Rows from block 2 of the fusion encoder of a small model that answers yes/no questions on an image's attributes, named by matrix and row number. Rows with one number belong to one neuron. Each number is 500 + 40 x the weight over its row's rms, rounded and kept within 0 to 999. All counts start at 0. Numbers have three digits each.
After each neuron's rows are labels from the 100 texts, of 14976, where the neuron reaches its highest value: "tokens" is the input token at the peak. Only what is clearly more common there than usual is listed. The data: photos of arthropod specimens (BIOSCAN-5M). In brackets: how many of the 100.
# fc1: MLP up (fusion_encoder.blocks.2.mlp.fc1.weight, 384x192), inputs 0-191
# fc2: MLP down (fusion_encoder.blocks.2.mlp.fc2.weight, 192x384, transposed), outputs 0-191

fc1.3:493471520434479523493516576554427566469493432476438493510530488467545531531470536507580512499496563432468564494480513482533471543478463516483523463480456539562433556470467510463504477511441532500579506497439487477470540514486503536545540375481444484545503494471417486465508464483487538568525538498448521459522498538572514486545432485533569455547533508481466480552469510559488504512434487495431539489486503482530511474487491546436544486516597487403558452519506518534520518549467530507481551535463444527510448474494428551522502463486523458587408438458545505521527498527453467557
fc2.3:505479479497551538585536459528530488545480441478505458513507438522447447529555515515423503514508459508443471542441445488567566493483520479566454433510517472467553511445526496533569518522491509479478477423545523451448544496497567593518427537549559463491526463501563519482490531471520454420461526470423525566504496461470531539474504467486474542438472497562433491505535487492437521529471453567484501519512429507507512509565532473509473475464426571517501486534486524516485584524571512562531498531446565497528502533437528489529512517531433535454405521561499497540530438546537531450
tokens: "family Formicidae" (28); "family Entomobryidae" (27); "order Entomobryomorpha" (21)

fc1.129:486511463553503544505430563484497435525501473490518501452510547526510512533528524525555515568483450516526503575514466567512528498453501534455459406448494466516536570419482549519490553503552506477543488447530542538502477456502512460553560499488456516491460511517565564484502477482487514458475486529539534544516541513485476445486453448534480444474445465469498490477472493420475526537511545529559483480494515557587486457532505455577432536545488501503501536509444522491413476508505509512430430538413463378569432521519518631456495505501562459471465491569513489501478448545552475498
fc2.129:540471471498503520490396552443503561513466576538443472431567471471466542429519539484437468450480465531463495489519509584518536581476515539586506514501540524497470482489567495519454514433466485548510447569480492526572543532512504508486468529439500481463450459468493395484522492517506537496476519560500544519515476453539533530449444483612478515501524480533479429507461527498524499491558524510526483523470503493458494476474473521463524449514484506519514546498587479521542545502556492462553401516421483476450519530495509465500544526442427532465469521491396554546440553553493559452
tokens: "family Lepidopsocidae" (53); "class Collembola" (32); "order Entomobryomorpha" (7)

fc1.286:584488566525514533462512380421527479505490477498513540471513471508489486438408496472528502452495553533484420570458491501503478463476457529484457548464403525513484466520478399472541533471432548539438477532487531496547490518443531504474524489462543492510538478430484525540540438561461478476490480583478473482495453477526496585484553513494537523490530545517514454556473580537455527551505524435509546505497577435471398579519497529507469444458495537492439491504461497519492544453522555522493436443504518552476530469475474478490515507425511506506562528517450512552560560481478530545
fc2.286:462495481496436499566517495511536582528506543457465455518511627447516560510473490479440475470473501544444550500477431471500503457411504481521548543475524535529521508450528577509465474507532428498494443594477464487450490535586446503474485532486455500517485495480472515481501579460499510515468522460495511524443536421491521482517518585512529538422534517535542581565541539496509483468565516510491526465515438484529493487631511468486509489420431439516544532560494499489532510525496441500507539521487473453517488488446458448560456564477488564473529484500557501458512429457580496474
tokens: "family Diapriidae" (16); "family Drosophilidae" (12); "family Flatidae" (10); "family Phoridae" (7)

fc1.161:521497470451381617496497486533568517468478481501475443441559445558464511458469525500549478398452526466475486445518560490408468489551392487479476480537469491493564520509541467497435551518503459543506495506534508481515410509507493503498432533546489494521566509534523470479467508448484487538507486507515468515490558463529542493539516517524546418474489541460532484559535445529541574522445496453591479478517504534519484558546452447497532440473484592493555513474537493537475491488519454470484432575490451490447525480469461494524475530475497545451495433534442576521474456542504461493
fc2.161:580560557572561467582564523476484553528578496481571571498417531527531449521487504457504536478534552429504498492498417451498515453471511520506502557508611494479453477474555491492536443550525530511549444523493405535507537499510491539506475512476541534456571470522473547441506488550490416551583517432488457509540506430497515515459503546541442508494466530519456520490508529540467485533425481513467512544539484478498489523558487494503499463484488515480562499557428539519541497506542580451491456490543500545458521544483567518481471471505475554475533564550469420503531521510454462426
tokens: "family Formicidae" (22); "family Throscidae" (22); "family Diapriidae" (12); "family Braconidae" (9)

fc1.117:507537527464553459476502516524444505491494516554556540562513614466503441520500501558448508522447480476525495442523556460535499502411480495563467502454531473572467489433518476474509477484449595446548524507536501458509453480481475492547478517570506495520487522461508458466505500506446495498520399526521518519508452467530542461487462467427561514492517519493425514483443601437561516501474535471520544560480490514519464449494484493412578482584553480490579531535587440533562491476447445475541522464478551563540501482462419475453498487512451535560474487505517520561527511434513525490
fc2.117:506562509455502439465576486587489510538564474519479424495535443454518530524536502522516455455533515459507517496522497538514534465514486568539539519509446526516454472466497529496527465494469445564464481439458591488454457558580568457504552580549465441438519523501590470485558493503482526437525553513534490455554538510496490504582517439463474485462507465608479485505464482460495420525504505498507547514529470455459513493513495480487463459517586481493504470481477514485464488503495499484487509419511577514463476381503554500493420553505475553453536477499514570529505442523519579417
tokens: "family Formicidae" (24); "family Encyrtidae" (10); "family Scraptiidae" (9); "family Eulophidae" (7)

fc1.227:563501570576506528502580493482471528538436536565534552423599486474536436489558548469509484477469459536547516458409512539538495536563548471504534490474518498530479457529526433420478505514516471488571531520499538473427474512481498452509481561457517482537532488489504489498578483501497460490490404569528472512501521449478539578498553447491534483584500470531517501558462526518455503485508494434532508526486428465561520450488467532438539548540481525478420529464450470551494542539508478478519585534568439486496486530504494510544554538506500559454488492552487522458518534557490405562
fc2.227:483533476488467525503467516492467466602506479482479530487386538566486530515534505567485532461447519460515542491483460568477506466423459434492429539540443499490502496449560529480550491365561479530489478455451524498521517517567530523501491513478514456453449513439443470550496615437492543479499499511527498528571419520525555532565483563487468481481466489492476533418512448453464453502549491516539480438550575468475493554467532459496491508505439534533490560494454586501510435506553431499526430516475521475554503424510512462464508503484551486466533475489504518514498484477491533428
tokens: "family Ceratocombidae" (16); "order Lepidoptera" (16); "family Gelechiidae" (9); "family Tineidae" (9)

fc1.141:498560546476493534482444480520443501496501507442501416505498489469451552470533411512542457433491516545520554546491476496588488503500517472469465465519460508465552428514542506516494471452560521509494499413513520552583530464517508502467389519468500426520480532497468450463542463450516473470498529534557461492547460472555546500509470464474493436455499493495550444520505517508510452472502510527538471491457522579474383486483416521430499453531492502569440454567538548517523471523448448535469506445504505577498501418497546514473465453518492561485567426465504459516496494506400450548
fc2.141:549499481506457526488474481502526519514492473554522487487503501585479447501446514515470511461444464521473484533526548514444466434448497544504544502507449506515489488539359530484449477472450473499495466470544428407398458467443441476500526535451513563471448501535521557509469484465464474468543510509471539476585494565438551458496526472488525460486480518525562508471476454474510522462433518445537492533510506563472529452444530491486522494534486485495546395405470530539495515530518487467460529528480521501497368517555465528435504417452555526534577534528568498481521545440523531527
tokens: "family Formicidae" (18); "family Cantharidae" (10); "family Braconidae" (9); "family Mycetophilidae" (9)

fc1.338:517532533513481486514426470484556443529489502460513431429554479522586608480463529601541495539573509439515540501507498513481493488553524515540504454499536513580508468515457573430578523538472497496515519558523498495522449600493466528519497458497515504585539542509571501504481456548470509502510549474465600509440481507506510537512485478437457473578525428473482535503536461464483479494460460473486476447508561539519463561441490511548533498517502472468501467465402537610532475508495497470420513511603481490536473513596519455468504481514477494536502512459525468484504496505423521514
fc2.338:452469451398499450513549502428548534503498539460519500515548477597548472477432518502521545481464470530493477512464499617546489492494444498533435573503469486493468486485468497518464458492518514492396491582464511506476483516504445567478458516534530496498490505521471446431513523523508489493475520508546579542503448517500516514571476423444514484578506496549473549522519496520460508553531482515445505471512494463516509554483494485511416551488522593410557575526455516522573502466532423564455523519517537509506464581533561500517440493523490554521496500403474476440518574467531462526
tokens: "family Cixiidae" (55); "family Delphacidae" (28); "family Aphididae" (13)

fc1.262:441534509450520437565493547497470470557470532503568523446466533528582502473505523505502451490561480509518496449424465505482481515484534511514543504476493548535535491560484417446477488519453516493565512488530491535513487471518454522483563520479531502522469515494409537495534434511509492444474592612556481494523497491459548535483579420547522468486484535522525399524532539616486504478518500411527421546485506518510472502476490523604481515544474524491449470510571456509487459454437543454506543503540487616518468494449481488513518549522488494461537522483444453437468475442495533552
fc2.262:505520539458522541478486477543512470444411453477560511533490545579470495563544464472497557510467542529538495491509522487424553522466464480492534450411485456552503514460433515507445527506443505440515543554509500465463487511454534537501455489514451510547480486526480563578480527536514523464588526566481529611530447520555524466547560463498456506568505498461521437500546472485491422598532485572540533451499522444517511506471512475513479531508444508507446518465478524480548489504595467469445500528504462486501406508517441511474429468474451440515537514568559485526539431513581487491
tokens: "family Chrysomelidae" (18); "family Coccinellidae" (12); "family Scraptiidae" (11); "family Issidae" (8)

fc1.144:481467517516522490478502430491490452474530492546472493445543446515464390400477456496479454526488427496471492477489478496495588489550403487507509457477447457554514476503533468524504441490549491532501490480427584450513523456557487490522480409567500468559489497460533495548511584548505492478551526532561455503494593462517479463480557539534520519522528532502476520475409447500485489478557465499478463515477497447594470508526503526439499463509484516608551454472448540551519464531559528439488493495589496479511534472466552526475438424483494503495439512452569484516447515508471562520
fc2.144:478588402521495505515538481497415515504486510527562530488494548497476608458492552530449516460492516447516582520462487586477444488469554420467505464499536483549500523520497491469490489525493521521460514467471458542526490494479502455495482515547516545518545535502530524439568427547471535504467495567522555522405484516514493459527446561451459441449467429486535439532551469473528476501513446537479501514461576477469437447443511496509517435423493498464481493461415425538484559499461436517479438524487545439512528509500444496496504567448466550448496494550431517526534462574516448522
tokens: "family Ceratocombidae" (42); "order Psocodea" (18); "family Elachistidae" (10)

fc1.248:450529541484498456431449442497524481515528469544468513517465462508517521530474481469569433471565510552458487510468534441490460475424451536418505541501459509510480519526395550592414481513461503553579513483476564450500554443499483413496422467482464504478491464499497435492491481571500579514524590508528498530439464512534522500530505442489509511532386495488538498533492572524495537466531504496526418487502533486547507489464445527460392502475461531464536451550475524509531536494493424499559528408440469564449501520491451465540528487501507465525501497538447507516493535501507453468
fc2.248:500563536553448505544459493430615499484525563511507536483474509442488562478513459558548476500503506519501499545499495581413522506524489452498482416560506494505480551608449520476567480587443475544496492524530543500490551452511488466515474521466578479471477502537440457508511482496508553504469468507546460547499514494488488479521429587495495502530465481500464577548468539441527534478460501516471492484497497481453526470520579470511453424557492476504476524427557485495516463480575512546500469501550512477525576632505567486451533524593494517451553553466473482470501555551496472473
tokens: "family Chrysomelidae" (51); "family Sciaridae" (28); "family Agromyzidae" (7)

fc1.382:544560558568515521550493520559541496560505398526452480467520559435535518458472439523490576458560452485476554470536476534518493521485482579513507513437420518486504482522490479510536482460554455480515553525485470536454487582380478544555533544505507467515567502490503520466515526515537509505452479483451521563486511497518558514547472451523523441566535518541504522453492480459535550528553531439524503513509496490437570510497436428487510503476486541454585462491458531551487525569536468531455465463577448534522507464522492560600572485442463436540458518468511552525478503478483534534
fc2.382:547561493524506429503549550481528543508432473505506495504479533533505458423454441437460448491543493474499533555505488429555475523485542444494467542481456502524478503523434543524440478556509500469471506474598559579580482549443478538504481486529405538554483486493474540487372541497476465562507495533496513549540536475527473514492458526494480487490494519550466501520501492601497479510531525532486516474500539551512490541475529518501478401403461556535525484529501491513427538534441473457515513560465564479451406450525485444516471590468485586506489493447567489484513507518517492563
tokens: "family Drosophilidae" (31); "family Heleomyzidae" (20)

fc1.20:474559512471483492512476473488490479469530550561464519587524470484533445504603490512567546493487455445473453566457493454557495502507510497441570567507479441540499468463510522488398449511557505538529430474471499510530438474494504469469468553470515525525482506526466623485463546542454428417516475511484516459546459461502556539478499553559516543487468506504508430487541483593516579485595559503486558565546517482488488496548472495553535499571570541448544495516500478474450517517509476524477494505530454405503483513501560486548511523558540454461532514507573496523481480528575479515
fc2.20:538477442581484515513584477557483511528518442451506473512495527486502539542471588509516423519515523515471573518491528531462541443479442532519470579500545492512495529539499527523535523458555535456525504469450568502427509558544449416489454557512515524559447517555575462492438528523485519517483484522461519528552474484497381491512523501496446422507518514523458448445479570418509491470512529549442510522471605470518495501500534487501483489574508455473411497462594489525473558513445498494502477501566505509485513504518558489436531503498571494483580442468466559517476565459504507550
tokens: "family Diapriidae" (14); "family Sciaridae" (10); "class Collembola" (10); "family Brentidae" (9)

fc1.249:496534509399498445532543534513545475483481450529494456490517557543535586516532526528490546500454535502504524507518548474509467549517462485505470558517483577490468422469501503469419461473453370430499473544496533469524515520450489479499442488540450512518496531550434564507575485486466469460536471476471528489486452484562522422438551474467512493494417513427511521512536505580475522608475464510538510488467536488461461491465501484522534551453565546525428510427475505512525489539456561498523474446525538535468423498494532503437453462582475430524480468469508470487443484512600498502
fc2.249:506564606487497514445445514436524442500530498494499499467514489521542561508544548461514453515465460526509529511532519472485517529440513533521521487514516519503510472506514490477470481428443515436536458495474532521468470486496481520506487415517515423524474499493575442488492485478506519461470476488467452537514603393542414515507532607594500473493503523542526492511498444516506495487505509556445523494488510495484486506507438486500503492499601426499625527533508523496446466518563656467467421500519434477576510513461513498488571477492486468492497504454419505480484584498491512567
tokens: "family Cixiidae" (23); "family Muscidae" (16); "family Rhyparochromidae" (11); "family Mordellidae" (11)

fc1.157:504512541492472448485515549463489501542462367544505465464504528546465516375493546532520427520460460490509499475635482597496484570475436520482454539455466480534487452496561457477482527428559426461543463437478501529533550475511512499465495504485448488516484562534502511482511526476493497508482446545498488518478511513567521489486489473430480441530515525532567548531528560458445498505542511482470536526523504580520467528523531431531487574503505490446490430478533496506517479483565498490587482472543520451422599501501484527466480470579590483492476490535451453508482530498492540468
fc2.157:553526516501522482540422499445463520510540542460587466498511548425472426567543443493458537560494485508489499533441483518479544477503519492599502469517507515520476475499556440469569459458488518555518472558526465554439491549551507501457494487447508446471395499536450510456486514512518535518540500509506503499467553544494502540453530458564471449478524471495406501453455559564461455563519462534395511508480475470488500487370544486501522509447544559500510534498460488483538510464547456484451470445453482477546469454523464479496521488521423581475551395481460493487524477535512457527
tokens: "family Lepidopsocidae" (33); "family Ptinidae" (22); "family Formicidae" (10); "family Hydroptilidae" (9)

fc1.214:490555588431516453472483513502575504459411485443464536500519486466510498515510453420459501520559541502550514503490527537522486512498456487444518449520488515505508493412507438457540436549560487483553511399507562482525470495528503489560520514473572495440402476476452485496472499530570494549531441464441490510468484525518522526534504509542468423533489439496503420516503490479451469498489468479540466532557520474578422489451508514429504474436494497475557476442552495595449503522555459489515461506470460463469487493451547502481451568556470496406509486556498442573493483494510560567
fc2.214:557477489524427483544504471457463503566534558531509523483473504522476505449484531534489535497451497460508425494494515505517539527576595502486484502535405555560433534530533502466522501487537434459526461514515427485536503525458507531500474509519500448438573465483539482553557468428518484486495492603542473597497436478492454523499459539479393469557505513509582545522546485480402468489508453546538541531491464518430524524611544510498513489514458525517454497536549528471540487535457503432521531511515410525530530608474573512486504485522563538513484518501486538503507491557494519451
tokens: "family Lepidopsocidae" (35); "order Psocodea" (29); "family Phoridae" (17); "family Dolichopodidae" (13)

fc1.21:496480529524524537478531528442479506560491434489524595495468555514506552479430500537555501472485464597474417527470467495491605455497465495465497479490450534482464536538465498440464481492467459569516507535532481537518522501478462489394525583512497436539495552517392564554471452473485515501509525476497449543513509479467563570511504530487458467468472464527550455414466511475530505496532527556502502537475524534523500562453437468451521475520523556504554542559461546480488514526454571504489439569532485455422476486480532442489467564522465527526405545528501488433510470423466528518
fc2.21:441492510464443469532506469525446471497596622543419515512525556494482528485517542448489478562490561481517461453502521484501452545486529537489479509550511479516517494449522519442573499537472498561508480427416508525497500525481487462496487538610504540509546531507542525508484474502496562468477460575520461558490483552508450485424522476540541484483508519536546548494490493579526459492528497546558535497472574494423461531474559512498550543499465492536452526447599524474450559513490489463496557505438521476519499468505574491478533391523549420536571514547551494452496566444519514463
tokens: "order Coleoptera" (20); "family Agromyzidae" (13); "family Dryinidae" (11); "family Miridae" (11)

fc1.244:584555483565509483515528475530444450518497488536492459486507525504469441454563464488555503441488429528544457463504577479521517544525576525485464468475534560546517455476561521457494441484496499466520439553483494576477517457476487452493480440452551501461507558508526428512440548503475455536521448456527519472483536496385565479493514444490478470472484466514479504580584482546537543518382470573526412451557539472451504472466529491508483507491532498539517534485452508495507441543485543511455580497482499491496456548517532547424511493481435454510514476522587484423457485540542460514
fc2.244:433403565503510575499446511512482523475511449475558515527520551504438565506517544526443600519487475520510514489526519481549456555400438600521492527511527459529503466523440503472483469495525442506439485522539536495548515454567602450516437510507572485469511505565470436461457474465488524424492491554476475530498540453516491466499520572584501514539520470527568460522452494464477460491503472418428526500512502525512488454456491539510404435466450485493556492439496520500426499509538548510477429547467479531528498545517529478471541550503575491546552503525502470510509546468537461480
tokens: "family Cixiidae" (33); "family Psychidae" (11); "family Tineidae" (9); "family Anyphaenidae" (7)

fc1.381:483460477475505572543552490537532475541501523470549538512534514498547523500534539477491461522540473505548540475507493513537506508508523527506471466476470518561526603457582495497537543515517503499466452456555611556509518538515492392511557467477492501520491492518470499517574503598562484554498522509426510518500469469462520574524500523492484546534456478514520455424582559539447538559600426501501488512524530513536468467557501492447582474487465470467559525544559463464484504513542561518491531441495492407540504437459482512546499431538464499575521534470537495514455506557551401550
fc2.381:532506533518463574427468454496503538558528499506537450483546504522429480485434424487537526501501480455475390515556501486540461479487598482554435479513468486486507498635555580503584499516560524485498526500469476497534514414549500579495513477429538479478530517463479539475495475519518518517555512524532518531494459608465460489487541489502450459538488515516482495516523476472454480538532521611524483508478404490505490567493505464503546547464510493490540523401507529463512527482444531469501495507469407504489515495491508527541528437558582505458451472494490442486465435497447554460
tokens: "family Lepidopsocidae" (33); "order Psocodea" (27); "family Ectopsocidae" (10); "family Aphelinidae" (9)

fc1.197:483497498464502437450565469508518494503459450532495520523509561404554489479411544526502462415537426589461452556479443490493457429597545496522505548561473514546519445454469542504512518613465496422535478479510498531536534553409500483463458570559495477547513463492518471611485455495501514519520513517563484523498482469452545599412468537422456470476506492459539476459509521509478478448515479570508435504475523527502498486555518542477506545505504537558552511445506537485507528533526459480516514566515476507512535514465535494502480452495460517490466519507475525514476496455488389505
fc2.197:516554507500472578474419516494447521487580567537454549558523479541509519517441503465559494507495519492463496448512496428509541568525451508464555475484423526513500509510476501564508448496431468518610447492416522508534514554540516439512538502465404455519549433432451603461485440446524577467484499557518578449571450528519472494522476477523468502492499461548465515471561490497493519496506467500528506523504514543589509554530517475496518543588546532491463471455499428513495556498454411550552478529494446482474509549500522464525532496490542464529426552462508489473537510480503523503
tokens: "family Chrysomelidae" (14); "family Melyridae" (14); "family Brentidae" (13); "family Scraptiidae" (13)

fc1.221:561498573536538623477427545498490513519499478544503497480632430462469517505467504496515533517458506504547509459478491442495412499511541448522520444488465517557509498499461468543507512460460504473486516494504446528532587469480454553482497515561478500505510477540505536489507473513545512559471433469553445565527437579564514484485555545513550490604432562485574531523529583541451510463452496479544524514503458515477509530439481430489461506473481521460542527545513508516460459489443423500532552475474507455508519496477515588470479472550405446446506481491542568525493460482449523511
fc2.221:572519486430548475537524471496534487559483486514538460501541473589471479569558523423524469454517518500419489483485491514526504483590464473498449440553497486569461490436467467494486545500521491503544548459508457493521558541484559531495593450540491509468465535515503496498518513527529508391485431370420444504509551528521542490477458485453502442421507509526518534553450524448539506448510529503515472563493475515540484498488571505515485466544539492565510565540611522493471551467504435494502507495450557520527478408489546475511532544526475514501443557548538506480526487530568527540
tokens: "family Formicidae" (37); "order Araneae" (17); "family Issidae" (15); "order Hemiptera" (10)

fc1.8:535545500540450501494501575520518559580428491575508468540502519536508507495474418559446465628454494476516447542478574461528429476555538472564486479496567486487518448437518473530476544501486533513486436475455462541513569505447513558505552406520495546569444549445525509516478474468497557560571474485509444507520545567561533531480513406505505405454467530482503426451559501522501451456524482603433495504440489534563490485467511457482460507544529518441478496531503526510489549482485510541490507536519495467475453482500473545477468496440506526502544468485506529486547492518499531528
fc2.8:533585480505571514528523455478434392486588513501484494493551428529557523549511593495463433496493490500552497494462485508530529491522470504576486524460523492515475499473518522490516496415462525554478479460548471524494468422520479534486503561482438564563543513509544499481642562504486453499511509511439543519511449478535529497461492533511510496530512579487404481443488464490454521478529505460489480495506499443498525553422524497493410502522431513492500472511503500505447565485496559554466576494504601559475535507445375467450474497519500557459493484519522480457540509497481528487
tokens: "family Formicidae" (73); "order Orthoptera" (9)

fc1.122:478494502596428513544454505464508478536514443521495519486500518501544579478474468437577496562506542505448547446470536442523503501505477469585535506509455524489461457514453461520523525473501489519520531496489567518482462444471491484482520431509459551509505511519525487437482420546525442440477488501475580492478625504458535518484436477512481500513557464443489476499481484530496486490513485475528469481461532457530502490562533539534489463422498508519508519525545407435420508488495453514576422519509469503535522487539425489593515529585572498542569577450444438492566595527487513514
fc2.122:471519561455497477557523467530490528518489471505573496538511450492446462463576567491415491496516467510507494542534439477466561569549461566496456477528495537504461498434517534461437484503520477489472503499456497628516490477548597448496479522525523441458569463535506532533518600492473519574432531527478452628534476512508456489501491518530484525519505562551424524582534520473582510499499539530443530493524532490516524494490474480482462474495422501500505434489471486515445525593463524545554597445497531544523472514429520459510466512498410517461488472524470517526517509497526467505
tokens: "family Ptilodactylidae" (33); "family Rhyparochromidae" (11); "family Chrysomelidae" (11); "family Cixiidae" (7)

fc1.288:488515498500448556441514444557547435476455490525520474537571465499561526515495493509478492477524455552424502557451573506554474526504472508482465524571519569515586580556524501447545508549487562532506569551524481462506527424525549407478464403513439465519535460452497462442489473514471528500509486547541528433410488503487496522538476466579498482580497511507486458505476530532485503494471486566533480557486520444472460525512464494491424566528521502481533513574465522483598544539496497475532461452532516500462468536462493501454540483476459514409573474490515401496460519527457514490
fc2.288:437495506449494533498408497417529496438527470474513504455475510556533557416492518524535489526487495501537493444545489533443529490529490478528540436406489477464447507515498492429445521454534509572499502626509511543417507547546555479505462509500514508492564510518568459485469446456500512432485501430534459442495518523493479551472507610516496593500510527509486523533486477504497521457451505504556497568530589490490515496482510505495480461476442467439434439479534436537451466503573517535477497514496496483526490476522526540479522580478535459455529558474630495531489528505546532576
tokens: "family Chrysomelidae" (13); "family Erythraeidae" (10); "family Coccinellidae" (9); "family Anystidae" (7)

fc1.7:547444477450502561506491511508540513585496449527550506498520461488523465418592504448504456548416511537516554528478461557379504465487522464507509503501462534449578466493492526453493494532500533467543504523435531567531440528559571543485513462512493474491469484504506514547589551448489506454458564480440522461512528466554591539562491446507507508493491537536577539520454460558506493481454511540449487447570506474513530494477420499557464477516528548559491507508490519503425552448559449550444498481448549503452402504480448513467515503438504514474483469456459563505528537500507472529
fc2.7:526538505471442483493470497548515443502565486493457461492535493505457578481499566535525536498517492500478445489422486532508388464501465503461579503563511532504512530612467506440513479540425485514519487479427488534454466548498538503496560514496481572512482514502472524470528551442520501515428532550504546560514424550507502518438467469502441479494480526477441521580577490545537497488453518485461527504520477433502514494536511477471474475463395488517502461537508469459537453509504479548477564471506491458544411563467510512513453452534497610453504483382520501587519447510443496449
tokens: "family Drosophilidae" (30); "family Gelechiidae" (24); "family Rhyparochromidae" (12); "family Formicidae" (7)

fc1.383:446496530555471552441539463554508463431496505538490435452484531502517536390430475563476491480468505483489479490402530481476535516472512456503539524514488532508521628524507525472460489494530505438473442423495494501510455471482512532439459504469583465476485539490490512435502549459454517487476521545463463565567531546491411469434490498476503474452500526476518373452484549504512500486494478492438530554468465545498513528496472505524496439550536517564485495469522496570544446511502506542476564427523522461466503500579509540496470462543474489548474467502407396512496548520453498422
fc2.383:381464398485499502509527497528558531472486498495451527492481526511485503455538512433481394463483418515471491481474501473475523507511449540451452534543486508502530598488531436514532548503497494465529509459563469494441467510606511591496473428495522483492520505492513548502482480477480532506444532485469515522555471465491500514523488509504406479539473522487489473473486465506469496605480474475467488526540432557463477523486491508501499460515357461559485494488437529498488396501444485485496594569497496490457452560528548509547424485565541550523483492535439456488518539508494470423
tokens: "order Coleoptera" (100)

fc1.314:542531460500523493528444508559536506522521441403522395494474538465462505519444519535472510531449513453501476516557524516451554532475480418469485520467465537522511492413493578540544507474554511526526530441420441516459557484498441486575465532520517524471497522553545514512494544520462474548443559479512494544442534477524528485447505524490445471494480482531543554480497559542483556546534497518492541482457468532552453441555524429557491485475525518520490448580523543509495418434514452547468531480454424527460514465520502644543494490523467463457470502458476557555454450504561496516
fc2.314:495531459539521461512465531470529510547565487462500470519564456507504545522543615550493525499562521485456505541485493501442530540442635550510473519488481526450571530509548503492570537523568489549507494545487518512514539465508538423501514482475532508452463506519528419496545509478485531521466493488470491497458507479539570499495484503589400535452521514490507536496479609506547546498525513470487485486495504522515518479538502511502427429429461586508563558527563477523442535533470489556494553502518456446464509409512452500499457572455487594530452505531510497522500527560484411435
tokens: "family Lepidopsocidae" (80); "family Ectopsocidae" (12); "family Caeciliusidae" (8)

fc1.204:588458522555524500555477473472461482504546498494455539509500485476497554491537477478437527471521528518442490509492415443492514510536398394481504538512495549556519512537485464481509484471548481495446477569478545520557511538515511526452492501527528463533526522447542570507450462472487461529507432537488559459572441415466496482511479508542490479520404545563508465473529603511515520565451553407505478529485496544470436519548500558477486429569511482537542475524457445485447540473499540562477544473547541455473585546471565499466449505511465481474456561490533508472497534484561433475
fc2.204:488493468461512518499537509428540554432508483490498482522550530511495403549522533473532501556521506486493508523473462409449515509553520489528422592502534509496443490514445530469535525508484505518544524506520566503480431563481481452516518509444480563523480503562464425507588457565487501453537451466472516503509610521462519499506449531538507479497475436437449469532478544485505493468489553511533523453534532479573544477470492510507513492477501473483465474512449507412433462508497538591475462503471511523404456439584432509534516521493553502370515458558530484566489444519448537454
tokens: "family Diapriidae" (58); "family Caeciliusidae" (13); "order Psocodea" (9); "family Cixiidae" (8)

fc1.40:469496499454457453507470474454489520509535469473564532505540535531466519494502522525508517531469493463461532540568529486512481461564485457513465553546492508504556482505487500481513537528583547480544491497466575486592471508540465455438464491505531462549451488548459503500505504492579514523430492516448527428597533528452502476498491393502490436546462562453531500487512512497514510512474500617514471501455506558498501452520559472590473560534487529424477454472510535515453513485520445523454517569465513455526468574509504524549434493514532402499431431482497538541440553478527455371
fc2.40:489474468465528498526436510492500488608501491446428455520458477478421523456585480559467481516489516533501497545478486487482481535475552554527517486450427504501519475491556523474427505487530473552507513457538449539456560526520403548500494459513460500474434503518509451462489398551471595505498473513457489562374481525569561462530527484514497516472478478482482490552507592527534579470517475521490518530524509523483497474484373554502513452526519436489509547601501520447506458490485461555419440481484450504481511492504463510485519569448487509551513528513428473480461478553464498520
tokens: "family Lepidopsocidae" (26); "family Issidae" (12); "class Arachnida" (9); "family Heleomyzidae" (8)

fc1.285:490525499524539509525479445493496463499510440545534432534473472491581552477496476523493505541472485476481555512497522446575491483579567474487519517448511500467505499462449471521585535510537591512517526390456492478510534483532480470486467418477500529518494491493485484407539482537540459483530507428468593496483472558450466527477544465404569486502473492454485473472516495489507409443547508481486521488450492515479441490420531542410500532544485413520517525537508504501608473525485589514464459515481496546526473553550506431554497490534533454514522478385487430449472516534507528532
fc2.285:606537461517485493478490532450495546564549457459532509485539492468457471447552587532442530511523509534471472502516455472542498526540545550507505492556506492502466508526517508569459541435484493504537491486446526506417523520456447535510431563496440537499532541499517541483479421502483422592427476436512477500519518466461512486548545524508487450485491489420466512509534514549426486517463488556557484522508488471502510453522479480479399439556548417535412516454505450523474509513491517481511567468467517498412550557515506490460431423451497470473508428456451437452489466570470523537
tokens: "family Ptilodactylidae" (34); "order Orthoptera" (11); "family Cixiidae" (10); "class Arachnida" (10)

fc1.216:449520487436519471489402512521500474523572538517510527460516544533452521493448500529573496476456461440477488531525535494552516521446493449521513443472506501520512507528478481395497454624563509473481440489472516514494563522510478549521598501375528467506527503453548501446520475477530532467495497531541539474466472457492529591485511447430570519468501477459451515470518458613481477556479473542455603528527541497513472539481503504444541503521514558505453521452523492508468487550557440558462459521494456452568485501528474474440535449549487483538524428506536495520502461555549494537
fc2.216:464428539522471544535512500503550452515490491522524484492469420468543474496533443531563521529500504464470488523465491536524440523434502516495550482447534555512533512463389529441542496615579506587536487463514486470503460522572494485500417449489544480486562484465527513596517499557508445449565467509493478467491514495558468462455470582476486491491514454519558520416548403501498422489468519407496515500523487535466462517447513519501463538483461512406521457519471476523499531499558471484520499499527488504546570553483507522499483442456504423535526515472481432513523568505436501416
tokens: "family Lepidopsocidae" (10); "family Anystidae" (10); "order Araneae" (9); "family Flatidae" (7)

fc1.11:501488563423441479494524478527512491538479543442505447481532497531599471461537440482410457486506466503492587481504473566502533475501479488446561488474503451581542566541456576521484433513548478461542479515521384475494494524532472511466527521516525494519553467528519511456539505519508496524528470462542495452547470534509515493530459500524457482518498580481418521471443535517540527511470470580479532519442510523499474467519496534458457533508435508519418479421547514541517460522582486494524494519436417540438503543551546530501522561435413457498477438443441549556471503488489513419
fc2.11:542458473549525520498500441502461471488489568421438602504475460476465517470517546535548526536504559505486468530525495500481577521505544467526491494443468490561519420441533505500484549484501496499528545495512512587473460515638495521487450507458563540467566534485483469514572483464505559477493513479473440418478471456505424515481529479395532495389501481461521449532488540575497506508537568493550493496507497529439504498528519522513587488564530464530621534469510473478477512488453487510537438484456542498511524472469508554528565456480575533510546500471512429496469482492453482537
tokens: "family Drosophilidae" (70)

fc1.82:464568498489445501496486469541534449485536461547474454519515472504510493485536472503487490582462565495486477465487499498476515484494487547534585578527540534484491482601516505408505463550471498475493479487421539452523433512516415501494489554562534520540461566532507466523525521536498478419532581533502571498529425485564492545507486494524536459471520491594542531556488441540451439451556498491511424469493501467488490418542458556562448518524519557467505511490494551535479537514476485554504583594493481460473523419508464494559530576575550501527514432437539492458503482502490484526
fc2.82:468585521452470501514491514460514440424468566504514435502597485588524499484483506463468418494505519487512505489499465525491406446534557525504474443493522484453536417521513524491482515480540489424473497484471512511475414484442478511508515586487478494463422500479487485484460517474513517551499500583534462463531496543485553528505486467484619378460479478529532401473534460421520501523504517470532498513500520503522486483564524504474487552559426441507492475432487455516450567516459491549470521447523607541499507536501490503431475436492527448537449491515523486449480564508454513540
tokens: "family Ceratocombidae" (57); "family Elachistidae" (16); "family Aphididae" (7)